From a checkpoint of a small image diffusion model.
Data: trained on photos with spoken descriptions (Open Images, Localized Narratives), 10.3 epochs.
Rows from block 3 of a small image diffusion model, named by matrix and row number. Rows with one number belong to one channel. Each number is 128 + 24 x the weight over its row's rms, rounded and kept within 0 to 255. All counts start at 0. Numbers have three digits each.
After each channel's rows are labels from the 100 images, of 14976 (inputs lightly noised), where the channel reaches its highest value: "top examples" is what is common among them. Only what is clearly more common there than usual is listed. The data: photos with spoken descriptions (Open Images, Localized Narratives). In brackets: how many of the 100, against the usual share in percent.
# convs0: first 3x3 conv (model.enc.1.1.convs.0.weight, 128x128x3x3, each kernel summed), inputs 0-63
# convs1: second 3x3 conv (model.enc.1.1.convs.1.weight, 128x128x3x3, transposed, each kernel summed), outputs 0-63

convs0.18:109116090137076077139106131136109128125106111114123127149146144072114145119131101094091108107108124088103129142158159093161148137135110145131152140133084142114129134130105083099135147115160111
convs1.18:078111093085118120131147138138110139102108084111106117100100143132127070154123109089156152069110110111149176099141127132114145139138137100126108119109123134127113148101116150103098132152105080
top examples: text has "dark" (27 vs 2.2)

convs0.88:121119109140111153118172123155123137097082135135108099098147125128108098194124145126165132115103132131119200140145160156153115145158119146135126143149166138098145149111133152134147141120117111
convs1.88:116139136113096119126131089106070115167146132147162150141133100132125146120114091131156121148136122162123101132099099138093114169148138146149101137115073113086104097134148143079121060148151124
top examples: text has "sky" (64 vs 24.9); text has "trees" (62 vs 27.8); text has "grass" (29 vs 10.1)

convs0.29:126081139111152111114114127138151106137126144141125127144100127133100119143173144106134149128138120142143180122121115162131161124131128124090133164118157127152163146119138193129134204135122138
convs1.29:179147117136132149127192131085150127095125097099139120119117074125154128182119108151147111091119140121098124127126166135140071143128136129164134125131114158132094165118131092114102085118126121
top examples: text has "grass" (30 vs 10.1)

convs0.39:099119121122119140102138161086095088119135102127134168092153139150102128157150141148176155133101144150148157097120091132107126096109089096133143120105133106135110137128098168140136104134083113
convs1.39:143121112160134106175145115177137105111124123108168155147137121154128154146134163140100129165148122082086082143142146114135098117104152168140105147153121166119132135143147096135147146159166162
top examples: text has "sky" (54 vs 24.9)

convs0.84:153144142155128107146136137130159140121163074091119100133133107075125150078145065109113137124140083101138103103146088101143127127114144112186152122132125089130137113128111132119119108121135089
convs1.84:118156125131116164129152134135096129152108108095104135142099130111153129132123126125113073146128135137131103191089150135097137125149129104090118084133102126112164144126116174096072146134097125
top examples: text has "color" (31 vs 13.2)

convs0.66:136170142158145119147127118149135148118160133104133141139141129150133187140120128109135150053141119121130119085130118141086133147096122135139093126154112110135095131133110147116160141123110171
convs1.66:116125092102097121109067115095121117121146147195155125113124141138124122146104127151079123134149142144120110073126117127088133138143132130135131147123163130149118108148136135116084151160142152
top examples: text has "sky" (71 vs 24.9)

convs0.30:152099154127138152112126106140165134127128136134118127122116143144090125147138135109169150125110116142153197147106137164130149141143117132111117153115160159142159166094157161161143163159143158
convs1.30:116165139139137125115150135065142115122123132117151115120143057132138128138124132097133093101128131139116131124094105098127099144109131142151107139110143145126117090148128111135110056119151135
top examples: text has "sky" (53 vs 24.9); text has "grass" (26 vs 10.1)

convs0.68:138168098181138151103146140117105143129154127095123116075095105146112164112107166116156155140162129144130080097097101107099106154117140119150104121154146075137123144156162166131155161140161158
convs1.68:100101141111129124110156129168134152155130131149147147132120165112158134141159166108113106096115137113090106151143136154137150122163122147134158176130121167141130080144145136181153145181137173
top examples: text has "trees" (57 vs 27.8); text has "sky" (55 vs 24.9)