A small image diffusion model, trained from scratch: trained on photos with spoken descriptions (Open Images, Localized Narratives).
Rows from block 6, named by matrix and row number. Rows with one number belong to one attention dimension. Each number is 128 + 24 x the weight over its row's rms, rounded and kept within 0 to 255. All counts start at 0. Numbers have three digits each. After the name is the row's rms in percent of the matrix's.
# q: attention query, key and value (stacked) (model.mid.1.attn.qkv.weight, 768x256, the q third), inputs 0-255
# k: attention query, key and value (stacked) (model.mid.1.attn.qkv.weight, 768x256, the k third), inputs 0-255
q.237 062:104175140087100126124118160108122143124114147155162146080129133114089150185118128111088153128149130112118162123124118100125073161096112159101134129154135127094117115177135093136123113135098110099129108093104121066150119154138164121160134067067135124097095094111134142092139174109113088100106113145103151175157132165136163149076117159130141086089086094157111118086150163100112180119125097152118129119112122143119153143091125140120141112084136173138115113147140160116139174089103133126121145120094127116138098103097105128118120168160135123107142108148165156162103103146122120130124124117119135120124136143166185154138141117110143135107159153122101138139143142154140138179144136145158103097121134129123144124138158150113130110125101113127138129148117164143156133097136124
k.237 067:114128166141178137142119123111135147151168103139121112169175098163127144083089138164119092128106074126124120154139141128099129142130127066126119129151115120163103131099116129149115150114158139095144189153113155146131151135105124122114122072114104136157111155098154140197155129114118203145139092092128121129091143150088095143155128140159116146162158118143156119181139159160116151100162166107105134135095118123143145139190157092101116116152142140123128104136124122162098138149134115116149136080132087101110150137157092095149139143151125160142085125123153133099116139138119161125143151112132143119126119125102145141116159108123148100126111123140086154116151102148109123126130140151173115156126143125142133117079092106175113124127121162148123162121166114120112158135145078
q.238 048:131105120156144100144138113120097119148146099086113087152089119122159092117165114149167141110143129140137130109114151148197138129118114090174127121104140125111104192096124133151129132148158135103162115108180134133149146147156096157159104108144091136132149152132159129120144123177171102122098171138149134140141091115129141132114133138128131107122159112146111148138129099128123104163114122120158137149123134156093108129093141146136121130132125115117119141146080087125112119139146132085157106147119166128127144095133148136109114126125095108119161095104133117173187179143076110106122117132118146102118136122154085115104155166156088163105110112172134109086100145139142146135072081082068109125126151146152143117147133129121148165155187097125113110102122092106121111172107127
k.238 051:113148154122116140101163129137126114105117143124130140117095142138141130134144117111100156115145158105130140134085111158115118151170165190106142137143161135096147146117135088126163086151150117163079077118091122135131104113133146126115172122126148104111119133150099133088113116151123075128126126138113104133093097109138150109145145104070105100075112112132099093107123071102150148159136119113122135106174137152170117109110110139145144150120157111123110118121123112133158097113107133162104109167155146192141118139119164125106096111123138121107159119149109131092129128116145114161139125158150113172152110177146131118159067186138132103107163157113131139100125133086163129184148130116157151120109153134110116140109188134132106108122140132086140146133090178165145126113177117
q.239 060:123166125124115131146130142074116111137108120136122105086123163084106131142115123112126137113159143142132177109139142098122109158101113149113106109114165166093109138179108131130153125138118107098155109133159130109189124141142157151177136107105134168121135123120149166106141177151140102162117168165144157176176088147141129124096143173109137098143133092128093156093166165096109146111101087120138153154128083148069146134074090156092146125111125186123108120113141181120127139116124110098166145162103141143112131131110112154114154166142151127133154125131135140154127108129120122130107081076155127079076120099127148152130127131139126135100132141111130129112104113120112154110159110109148120126129162142153142115133180095094116109162119114143097159109129148118137107122101152
k.239 068:107138178116129134092162143125132153118137140147096156147146090133127124090113130159073091096118097096086132147107115105077107153157148116090127141133156120145126100109094078155149101128145123120127163161142121147124098103110146119093186101126141116134139134105097163137093143133122147138122108117136086118096161136107126146132148131129100125128097116119104075126139115121122146142159133139142149117088103137151134126164136106120112099127131133106116090108137144154151096134125141139108131116142089133107157127118124089161117103134121148151092161137146134074086119138153134149123131131142117135145077173107129129155091161100150085099106143112090145108131103130152093163197154135188096143112143103101103118082119142173078137128125167080139130156106168113099143117167104
q.240 084:141082133154115107090105075144123133113157077135114130152149138161167115104127128162160109137152126112136101162127121126090135123166160118132143149116114123153152119124134157122124134145134134136084150139125118173109125111109114112111100162159123089122141157111108100184094083127115130134144138099121130098089146089134107112184147084150103162124141129103148109204102091178126090111102180122135121120157151113175096109167134133142122162182122096131164147117117116148113104112123148150123118123156124133126153113188093111134134085155094134163129145089084087128120156103118135146107145163156103132139122136102101080120122140155119165130116100164163107119113101098143117093104159115110130151119125147108152122135107120174121141118178135136128128116110104112125148094144140
k.240 081:145152108125109132141103138123094101094122139097144127109072176109138111167115138084143154121152158136108134101112124152176142093135132155149138113108132147087143161139166140110151101158118093118080089127132133131149111137157128139158147142127143126089106101161112128059137138142153088147115176165150140151154102120164150120107133089093131125062096156115094142082116110137128126134126082156128121129183142129125134113126147149144142119094134130105104150120130124111106133185173138115127120168144151129154127102124182160124109130115091137112185115133115131163153116120119083120111096149133135126140154118143120120097132138118092147136152108148160079119135169135137160116068117089093137101136109158127112145177165109118146119106128087100111120098138109158121104151103128
q.241 055:107153111140109098115154150065096117143109105134123107076073165114109136136140103095143155139150112143129147100154145141163111134126106111123113099134154156055110120151136131137130113117113132126147069133134128113153155146171126119133117081101117132156122129117141144072159142140139111128105157142129176186183116105141152111111140146132144116116125108143118152115140136122088141103092077138140126146141107186110156114059107126082124125106108157153103133114126195109147136111133143081156136168091132111128131114095125158081114163126135138128165112133126132152138145100118107104120061106117125089089144103174134150114136111156103153121153148138148135102112105142135152115122128095120101142101140120159122121129167127094128139163144097129114148149160142150120084137103119
k.241 063:121162170124118148081174122114141142069116154131129139151137118136119108098101129146127116107146102118127141139092131143067121166153152112104116148150159133131128124101116103152138082160155126110086128134090118136105096098130136131077158109108128084120123127101093124131114138129113138127107110114125077095116158105117139111150139101107082125142104126111114055132139110138140147147158138101145138128105124153136143122168120146158113136123149139103103093116135106139149090122115166173109150156170084143130139124146150118155121093128120135138122122138138134103101104126154125152146138136152122148151083171116136125149098147062155114099131154106115139098145126097161109173181167112172083142105127107131151156087161119172078116110134149093132148145079150138103161114179111
q.242 072:114173133095137130149151169106112121159112135128172151096137133086062127106113129079080145094105158133122146095140133101115161182105129145084143089154160149097122115133131107110108106126117109153159103136137143109159131136142161165148171114101153171153126095135168169110134167111105156130109135138148128145163124176152151163086122158100150113142137136152127147071167160113159144142120084153100161122109116135093164122113132140105171134097145151136131112120171144107149123123143123138150126144105127106113124177087139133112131173129153156124136109190171149102102102112152117117140108094116126103098118109141144161130135098106109125101115151106111121128151122147108136146143096123153149118127123118147110087118156099085130075154088096127132134105132171137123111129121125
k.242 079:122120161123160139117155113144135177173123107126112136141163106153140130091102145187124097146104093137140127174134116096088108134124138045114136156131132120195090100102109104125120155121118155110162185140136147112121135131106134129107139086111114091145121159093146117199137124111126178144116107090137101123097180132103086130150136161188108126152145112114176097164147121138126139102162152088126134146080116116125136121158120110108113125137119139104140097122125103151131152113132121145146152094108070140112127144121090094142149122140148135152082154125164126098112147129124149115147130098109135145116099142118130125151125141103151115120098143109084155125140088132108098118151165151159123140112148116130138135086078131146088152159148156139116138148157148109113135098147113
q.243 085:120140151099121154144127180153147158127140156114141150120145060139106150131136124113099137111077119110081125118138122114123113128111128133110115137123130123144129120123131087145114124117125124148141132107086141075098115113123152134114164114117133133121094105125137126132137127096094136102091099117133094090120159149097172169093096137129136101124089148156120119088100108122164156145170101150111128127090137154096136141154129118131138109088158111087125089150112115142148144147142087134112142090135118107149103122087158105157127124133161124090092098146167149125145098158147108113175174143097134163156149152162148151159146109093168075128129148096104154119158163145142118174183136157172139087127101107149113137107119139143117100081069154122157120159139161156107125161154111
k.243 079:128094112150167133172091115138148149186127108140114121152158099126116169084147136154112110163094095143130102150164141121147137163105127085143123155145100126152095093113124131114089163103113156113181140129147139111109172156120102121134075123123104144164139145112157116145134102082092182106157098109119138115127139151114122150128120145166139130173154096128170141166137153142131100101120170122115114118100099105123137139116107108080130143155099101201172135147131119143130146088121105098143124067092133094118122144144082110113161125123143130130084118112121114151131169138123164106130141113126132098099124122105120132130170094159160102162119132115115151152118119151076129111130131155118156137136121114135134111147060116136159138155119140171138100125155105137129161121106127
q.244 062:138071128162137130124127080140129126113139117138117104142132166143163115123160136156158104141155130120152102142145155138111143081126127135143155137112128122159132131110130143118144128156151139145118143154167118171139111111126085130121077156168115122129159143128129121133084094128147123156161119100115156106133122127142114140147162089174112152119173137099147121186101100152118102119102183131146113132154138094161107152135129119142118184169109096151143156136121121130098120123125166125121125164136153145126140128176117130133147079121102118150137139101078095141165149133114123117111123134155136136120130103082089114086116131171099206163115108150145094136105118111118123103070142109084118171131099150106091153121095118144129161155191124140105134123096065095119146138112147
k.244 071:141160129119087115113115135115099114078116148132148137115092158121136101166121129096119151094157160145128148095105115144139136085143126189132122088108123140072162162140147131133188086142129097129077104112115129113142092110148144129169168123128118116091106107166106139087139141179165088117096144142149140150161108130152163101099123121080116131096118159140084149088124110124118142146127079145150134138154144143093136123129129139137142133097142146085092132122140152123132116198171161134111128185141142146147139132113186151118110124114116103122184109149112143133132118104122094136111121153128136135133135138155137136112123147128097161109163121138145079103128178134165132127102107115118116082120129155108119166138177127110106103097122091102102151127095129142157117149134121
q.245 041:149128130158158126141132123104127125180157143084119136129088096082157118069134150131129156125115114166124123116184117158174166129122109098138126107146108130138102154100120124129131122127114130124176089149125141126138178144165112114162146131154129149171128126144151136128185112144136158135126139173152077129117113179107133166092129159113127138117150139161121148108112144134147094153125108139117102149126097175088143151146121157076115131110116125134163137156085100137127155150152103112167106155108138132165105132112167134129097161117121130114099093124166154125197117129126092138143110125097151118093116113130141139118125121076106128142077088132110120111108153110120128103089135104098126152109122128130077146097120095086121125125109114089146099108108076150104118179103114
k.245 048:146140145151127113111140112174133130071103127164129119126130146115136161110144118120121125126150141109143165150103135162144118123126097147142146158120146143124162147108127142135144084152163166175129099101117089161140107126129129108107112135104155058097123114097094109118105119129131119097151126140103140132098124091153150116085114107087147074157133120118103138127100109132141112166111139137120111122128120153148100101098083174145140148140131131141127117127113133164169106068082155147108120147099121184132096142107070148102122082129126136143166157116093160121146129147096104166109140161161103130154101134124127112166097166125148133115153161115154144124110093099156130138190133124166103151128153145167097148108188173126144143136133132112153108155108183111155145119144139
q.246 062:147109106148140125162104136130116103141127128106153135113112158083131118118122107125132136136143156152140146100132144134174161116083096147157138104147133155133143160118121114103106133119105121130167118178205126154172165144136140150126129141134163174172147138141137150121153170136126130182158158160146145150154107126164113136106153157097168138128186136133131162115166123126158118120114100137105137129151099136106121119098154121117161171123121148140134133126134138113110166133151112151137114141117131120144153144120133156107139142091150122136151122156117131139162119135124134106115086086111122090060089074108119118101112110145078142140100107116114086107098116101074116100069096102078121120107099137148094154148120098093111115154139105137118119082107092129134115135054122
k.246 072:118157157107106122119159155125145143084116163166118147102149123114113121145144146122093119084126134097113174129085100105070104148120156172079120107125180129120171111137116115155166083120132124137122122145109098141141089102135152142100181114110131114090142104103113137106112170156138104110139108129138100120156129137113155145121152133086138117126098125124095087089167139126152152134140077147126145122123124101126134119135101143130133131080147173076132091084173156136166096127110165127114130152126132144118154128094138129122133124126158138145135149175129145106119110130168132171133125133152114129145107144157151138166093144107147120094123132109123156140122127121159105181177131144206091122134139109108101107086156142117067112114098131088117135158118166124129124097140122
q.247 046:126175124133143132148136152134143163104154141144132125132117106160127121152129134104127138123076131118116117156144120124142117116132124127131121157174116139171099118145143092143116132171158147109105127086071137088088104160109152112125134114126139104120112141134111111123133108070104094111066094102120149134119157140102163122073091136142106103080064118188120125111099127106138139135168125131126122135113130128132149119129102100146155069144122141101110143154139095154144166113095127133125176104126118110153103143113127165170135122088134150086134137140144149148139130165127109113133166104106139123152161178165144175131147136105150082133154139099119158113162148147113133155179147156140125084151110092160171138137130145128146145106097110163139125147070131151153134165173126
k.247 047:147091122124151106179096134138131094191108110139154089151153120109141141116139149151151105103076093141118121113162173102147120147109085130162149130129108110147105114115100129129118197116132143125160163137118127134143151181091118101118080097111070166158118142108163122116121113110126159113148109128140122154149136142124079127128117138143132147163158133140174164176111158149112120109116164124118116131068117115111143122184113102088154129170101108163153143125134121143115148136102108091142127041108128082141125167131105120132139158146146124143089163100128126143145153153147147130106132119127151104113130127105164130147156102131121120133142117138132147153113114138090148111115114170134121178150130126137132088151065084142155137159136155140103111124152118120135125152120129
q.248 085:136144153083130137146132196122139138125108137123159160122144095114068163123128123104068135094080108103110156105137096103107144174109115160109111119148144141126150125144121089123124116105091119142170095123105132112137107120130155129132168132106136159137122117129126147112134163103091141129102130155129087116125147154111152163092122165100152112133102124155109117085138159116173152136149098156094142118106116139117151132159133120129148118091151151131117084126167120129160126140125092162136140112125103128143128128087135116135132153133172128099100127174169147102120093124173102108163136111106130117134133133142159142163126089091144063110113162088105153145141151152108119133180144130191154129126105074144115103114121120109109082108055124112143131133136169144121134094136110
k.248 079:116108124134153132148124110136153173186154108134111128145165097139122149097140115156153086165117099142132116158169146107110119135123121076139130143116102128189070118112102130127084173090123153118180187129154131119106143144128120128101085121129098137161141159104153103178110115105142171125138100109129118123121165136106107127129113165187144114189159105124180122162144128159144123091124180114129136142086094107107119129149119089103130135155116119148165146141119104139109145083121103126140138065098111123103110123136086107123151138130134134137062149121158106132119155146110167108134150099114121105118119128103131134138134109134164144129094129112102153114130092138075105129118155164122137144114132113134121126112055154134129143154130151156133114136158128107127138123110106
q.249 051:108158140125118126142116138140136132134087114128142133096125141099129157148122106122118109126144099144134157147125097092130098180169107105097075172099123122094127102122145116141124127164107143116118101067089119085133120145099129096154145099126087108093087139086129148137130178115121108103063116153120136135140140134120112096146075146104123089119085090163109159107145126084100164115148108101124124114111123173116132114123063131107138106113125165108128133150133158138170134115098119090144129133145125133146104139118126128139111153150136096120119136136139134116103162134144126156138172159129136152153147163119149140157119138104178090070153144091148176131117140118147102162199130119178126104112169104124156101133146144137138123130102140115123145157138171142113131087169110
k.249 059:115074120148154123141108106168139124158146099111107129180116104128110136108135133125142133158108113118112082140153133142172136133139122114141154149160092121183092141122126138105089160117119159143153145125133126133097145121118096122124080149138115109166131177119131109186098061081080163102153125116105117091078154125118133117171126118164124148145164122144138113189079104172116118129127190122140089114114124148132130149172161122111139116170102090164134158121106108153124125110164094134125113095144125133124122128177114103114146112116137117114107131097114101139134134147129143105128159128134092134131124116124080138130123097128127130188123121157130156127121109095096126110098152115102154146121133094143121129170065129175164136122137147157164107137127109114133162143132167