Weights of a small image diffusion model.
Model: 5.51M parameters, 32-pixel images, norm groupnorm, activation silu, widths [64, 128, 256].
Training: adamw at rate 0.0017, 32700 steps, batches of 64.
Data: trained on photos with spoken descriptions (Open Images, Localized Narratives), 203450 training examples, 10.3 epochs.
Rows from block 7 of a small image diffusion model, named by matrix and row number. Rows with one number belong to one channel. Each number is 500 + 50 x the weight over its row's rms, rounded and kept within 0 to 999. All counts start at 0. Numbers have three digits each.
After each channel's rows are labels from the 100 images, of 14976 (inputs lightly noised), where the channel reaches its highest value: "top examples" is what is common among them. Only what is clearly more common there than usual is listed. The data: photos with spoken descriptions (Open Images, Localized Narratives). In brackets: how many of the 100.
# convs0: first 3x3 conv (model.mid.2.convs.0.weight, 256x256x3x3, each kernel summed), inputs 172-255
# convs1: second 3x3 conv (model.mid.2.convs.1.weight, 256x256x3x3, transposed, each kernel summed), outputs 172-255

convs0.139:457464681522545479450527463539513510476456455506511439559497477483479426558455449499479506532513462491456555487438576568381514477461538453509504475513471481496498486436405566518448453509629501507484489519538381410521517453513433485428477581531463427502
convs1.139:504465430519491408517515484424544533392543458545447514434474555487541442566539485541510542556570441545449445451509413604483489508464412528542522501552482502470572479514460448488526495564567516552476499538445452443447485434476441561430553490477538457379
top examples: text has "buildings" (33)

convs0.136:498603512530548490496572478579515557441496526453399569546519462435522553469630492535493468472491481498474479455510552543616497497489469546500466514490417504525495515555450453554560506646561537512465553578412425420561422517558454543456512402522450547494
convs1.136:465507475445499474443471544487516462484481636531519490529544455496503493543475497476549543559530467504492482545419421492431383426512538423531504562528543581461559469428439444410458454414483487534470423453492451454468492512462533512439522516502541489565
top examples: text has "wearing" (29)

convs0.101:518525542493501499445470499559513495449458435465433507527484432402513516475526442551465524540494504531406525489454634600543516544484546530512493516500421513550511554518460529483546539666457549549430490570425371396548490574531410557481520444538360489599
convs1.101:430499458448555506455502503490571510443434549522510501508544471528514490498505484455572560559528503498465456514420389532471421425521460460492457587480543586486561545433428473480464457465480435575492452451457434422483479500489485513480503501498487519473
top examples: text has "color" (34)

convs0.66:502486503527455558384364462486523526532498503469499497503473520497479510535481478519500523513505526503450460512369369539467298485523533437517521509509538594495497539501393480533468512527495479522520400503462459400484502506532541526542538458497505521474
convs1.66:430530517463524489458564557521565472447472568549477446540518471521525466475518515481515580541517514474437544533407473489420428487489471452487439506495574531514563494445420520548422401464545490583527470474435369403498517514413470486517502606518510497498
top examples: text has "sky" (72); text has "trees" (57); text has "buildings" (40); text has "building" (29)

convs0.137:458503610513511479455518496508543525460472451529489388543516421471424431527390466486492526550556480491529564529425577533377507462465552485494459495537454457518526471412438540529452460516585524549519542505587382475504594484485454507438548575533483432533
convs1.137:531460456550456410522484519444525523430534423553455523434486519495499557538515475541526518531563438562524472468550359565534504541488472498517541509567457543487487436533499468480527553540538520527475458533501566516456470390513482562436535434499522486450
top examples: text has "sky" (70); text has "trees" (60); text has "grass" (27); text has "road" (25)

convs0.243:521503526532522514467530463548500484538476524444556561496498464520610478461549480403476372411426525415427503514457525483471430525470497440443529439458498525481470509496484515412443508450458426438439421430434511444487517550551447386514402427506494474513
convs1.243:493432459560438501510466506428555563522561560487466502453426559452473387586462493576447563527550452563405451446447511568439492489448470542604555424562538463417528504526448436512506434520464553547459481539417441410431522478494498568498572532422565445505
top examples: text has "lights" (26)

convs0.185:494506510530441560422425463505527519540466519421480499515473490494442518484440450440472426543497565431410454540409362499457372474539504430424484481444513602521488541492419525508454523522525417550505418457431418392485524542496512472587522510524488505424
convs1.185:466569564461520450494635571587545449416473531535465484584528416488554525435554500492483557511501500476471619531439493465454452567467470452457415474496531511530511456449459549553424452482538527544496503508466379449512517512412407480473478608558464495552
top examples: text has "sky" (71); text has "trees" (68); text has "buildings" (29); text has "grass" (28)

convs0.106:502513530551521541468522468562529498531482525471552576517492465530616479469554484416472402418428521418429498497452491472469423514475498431450522431464506532478480520505481504440421491455420408459444420426419516443484510555551460416521444448491501484540
convs1.106:490439464554437495502469518431563554512558561496459488460428556456477394582465490570449574535558449559404459453441502564430479495449465527594546431562541477421534499517437439515494434512472552557463476535415430405432519475488493562496573544435561441502
top examples: text has "guitar" (27)

convs0.173:584552478480475480485536546559511503494548425507527517475469441455510561439519479527479500500524456568463468492478619646509502476517464526411512456537456493464592467469477426508492574645393605562455471608502424470435481440525432542510468507465440452576
convs1.173:409532483451519526455502503516557507473405486460479477546546420528491512447476516433578542544498572450475507580453426466481410409555516428447439591478562618510515575426434502520439501453433414573529440412452451471530478526484523446575495504523433589494
top examples: text has "text" (27)

convs0.240:541456495488527469459462544477502507462509509528526528453486493487571571558592485587549597543534486589454483476393524630522439582550519512602538578554492546529562535513442495503532561648472618556461446613391420402511515536570478587461538429491504499686
convs1.240:468477368474563559470462413465550525493451525507540547416532563576577408533577562491593499506465518492471396485456495566496485387556424531500494566454526513462591615485491424450494455477431427527478539465472466454496403519534474577517484464439518549423
top examples: text has "white" (28)

convs0.205:447462578561467520465545474494543524483472493468470479540461461464549456527489446487447449568506457495472527493430470579413486515424558434465545457512466541473571496491441504503480484543558512585460455533464434430467563492569474553500569527518456415589
convs1.205:517537519473475360553586583516522479403526473523439498524511423467523546492527481526484547518549432544511574488514422528480472557419471469507498511565467509501464389485465516480498501525569576545472470558474447487477526455461430499397519529529475481559
top examples: text has "black" (28)

convs0.176:543533436475493476432399523452511531516511457441472528433491547475553534545570486567537582551564512556467437486376435644505402492550500503560517550536499535514603530513412476467529556611527574569487421583441437402497479504527493577483543468493511503596
convs1.176:452510438464568571464501440495561507490440513509523504471538528578547427490551574468581536497471554465445456512444527527479489406565438509474454550436548511506581615474473486513469442486499426548531549459437429415520440542490493518559464515482495553414
top examples: text has "white" (28); text has "text" (26)

convs0.117:444465529547477550413445464463541478460493515502426417520467415474448424451454470509428507473477513470467513505481480466434470483509553474444508476500503477491413464486426523588495450488497495511572509507441427424488534492496544513518530544489427512492
convs1.117:507576523471474416498582609568507425450485518508463471559539379485470609413506507486493528504493485481530577547483412419505418549482519410454469525523515562529421395456465529515437506458501545533515445496523463513509494482430509433477493544561429529641
top examples: text has "sky" (70); text has "trees" (60); text has "buildings" (44); text has "poles" (28)

convs0.61:467504474531464516411396480533541526515490473474508524490490480502430530501496457493504513464510505501461521499415380457463330499483520470490518533525501521485423492491405462524445489474485424477548420441420451419474516455519547455503485456481506518331
convs1.61:430520561462494486468548552518548478489493599526508409556514469502458481483456490484482547514539513488457564535407488460402423497460502452480442487517577527534497466445433574549431431439591515551542459479451383418496604491439473461517497619538553474520
top examples: text has "grass" (32)

convs0.115:534511501546434538438422496502533529515500486455476533495458499490449540482484447453469429519486503472443453508403331491489334517515472444409517489458479579504496509523407496518466520521554428539510379471459456411462513495511517489561505484507493495403
convs1.115:450541552474503479481579569541573485467489564530476459555504457485491482463497499497471597515528508486430578524410497484417437527460474453483428465520559509526499457455429542564421439477556521575521480506431363397488559505437446471503503629533519479540
top examples: text has "sky" (63); text has "trees" (59); text has "buildings" (27)

convs0.130:476500561545429505463564474490508546448495432561456508465432573498551506533558493564459507545475449577441458447456571633555514622502514530515522462513427526536628534529480524583562516636679549580487485599449458452481473474559444578511505492499508477574
convs1.130:455452505466558448512521507426539519371491488578488502491526533524534443545514465497533542531538464539462497462463461581458488480482409508510460543496488498493583507471461476482502443532578500541486511531457426443489487454471453562411503512482520499433
top examples: text has "wall" (40)

convs0.152:508433545562394544419434458458532531540527531467469490492439521509436517531477502485497406528518492477444466499456396504469374511499560472470544483489510576473467483496451505561460499507568445533564466478460435403458579441531577494554541463488475500444
convs1.152:521546558472459411514617590569509429423535547524462463580503399459510553442509498527454553499516462518483632527484484469461464604441508436477467463551499495509473374479476536536460467491524593534503487550505418483498555488427442465455510608558476480624
top examples: text has "trees" (59); text has "sky" (57); text has "bottom" (26)

convs0.4:492512507478472511375405462538511467517507466491552491529469525484499538491527475477523593483585557518438548557405374619455337524552589430494513520601567532501518495480437511518463503536461464415583467523452451433507556497478537452421454404518490525438
convs1.4:465541524464495486482589543555559465453487572527501444534517455519497468458494529495506536478504511483438572525425517470424458487475486464476426511494531479523468486451452558518437419453557539571523500478431358395486538496427438471560504635515487488565
top examples: text has "water" (25)

convs0.90:515479501512444553383405463493511522531498487444477496494465508485515509518480468502488471514490534489422454515372348576472311486513525424484516489493520598501514539492394491513474522524490476536490377506454437365479515509532502524555529473500494497518
convs1.90:459542497457528461475588560541561464425478559554479471532523465522552471474552521488513576528516495484433544521424472510422438502484449464483431503504550512506562482456430509535433417486545501581511496493443361405499507511419432493492495601519507493497
top examples: text has "grass" (29)

convs0.43:521485528518538517482530451540489477522478515448547548488515463517611470475561483395488369397390521413442499505475521475491449504470512454462542464439494512485447517489498506410471487446436413434439432420420539455497495555553459396508403412500486487521
convs1.43:490432457555444503510457506419559564523560556493469499448427569459479379589464495576452569527549451562407444446446514566442491482454465543603552431555536463413539508524448434516506433519471548544464486540413441409430512478492499576501572528416566447499
top examples: text has "lights" (27)

convs0.189:514515538493489542431411511491528529503486474454453469545464443498566496452453482510493487514499585488392495569467408563450433470546545496471445454485560554582487547478382576568555532551506548517574468546431414361529515503501535519559526476554412526569
convs1.189:496562505452514502489581572596523402490486527543488477576547412534517521406526593491521567500422502440505574550464512443501468512533521440477482542465560494501509478483472511552445421476460509543547512487476440492533476564395588444548504593532407574650
top examples: text has "text" (25)

convs0.36:440419483465490522460512461381541541523530471491536435468481499476482346558470533516535452496528490533439462492431576546446531375453500548471517530478513452480483537422456467564479439536452488530608571502434355441488596467490554584546553463432535543522
convs1.36:471519554441521381484583530521503450427489485514478467569554399485475579470491469467519505555531469501535561563497358445501424488457540433461491569534525586526494455424452549538466490463516490527548429460529510526510545455464491453451505487566516516470
top examples: text has "wall" (41)

convs0.175:510536523442458499399476530480469504482463418507466437510461509455565476510462478516484516535539504535366480509404557642421554506507515484503468477533485518493601552479403513451534544624560591564415432573458369386475498526523428565501536498523484462695
convs1.175:458500459458593523500539452487553524408428425528483532491552519560529460481564525468595523500480525484486461480464483539517519438552413509468452589414505503520556585480500482509485455528506433536532568487441450471515429502479481529503474494473433579441
top examples: text has "color" (33); text has "white" (32)

convs0.104:503505561566424544431410484467528540529477549478472456534481498509432498504497521519513458541476503462470483496448443467466415500500522467492471526444497540530469507498436530557426494538537435554541470458441413448469537467496567482574554503499449534423
convs1.104:497542572465512429508634574580495434399480542539475493589535397487519591418539471492468525489492480498504634534485482455473448599455511421443438475517469520533480394471489548513441475479521553520481494531516433519529534482438410491440479581582454493604
top examples: text has "sky" (82); text has "trees" (66); text has "buildings" (41); text has "water" (29)

convs0.170:482519491528448549426413482541536512514474461445476511539487478499469545450458459448484473509503543456435495526421370487461356481521497434419482495480523580498473518486410476532410505502461409521518402452417428405478505487485529453555489504498443519390
convs1.170:434550556456512469459585565546552471447464547529473434561523442502498507452505496468490565522521520471457575548414468460432415514479481437465416492498571557535510472432437564556408449457564496561523467470451374430511540507414443458513492623553492498513
top examples: text has "trees" (68); text has "sky" (67); text has "grass" (27); text has "water" (26)

convs0.15:555480458519567503445420506506502503496499444471475541440518486428466604522559427555487552525534547551502484479391459587587382593539566542544540547515460540567512551535419520458572556625445584526446445584426493414559487544559463557475498454526447472614
convs1.15:452503414474544567468473438470572535506452514497516515447521548567547404519547577485577550509492548484429429501438519544477482396556427525504467537457552509484580615481455457495472451491483431554513535463419427396496439536497492539560488508453507546424
top examples: text has "white" (35)

convs0.255:459442567527479541445477475421522519543465573435474470530472509517442467566498513506538460589507510478426454507427434500441474442488546451539525551439536554492523552448432506533438465512534438589553475450410389392464565489494594534586597531462514543480
convs1.255:540518581477507412537643547585474438404524494495457512595525385456533590431548495507464513485500478518501652520529528472518511606451498475441462473514448466540467426492528534547496509523501582499505539564522449530547529511437417480441477547569441509608
top examples: text has "buildings" (28)

convs0.171:464531453482490531412477476531517486466452468465475508535465418500533464447506508481529536484469547485365530557441556553457488457534502498463467490491524510484516535478399440498505508562332486494483466486405380396503444550501481514483493449478379532497
convs1.171:458527499439536420469590520525517423399468558554501470533560419527474532458506484459552522532523484475500543553442381433446420483486518413456454569505533581527499447423433538493434458430531476532542458458513418476518550485424481463471480533575507509478
top examples: text has "sky" (60)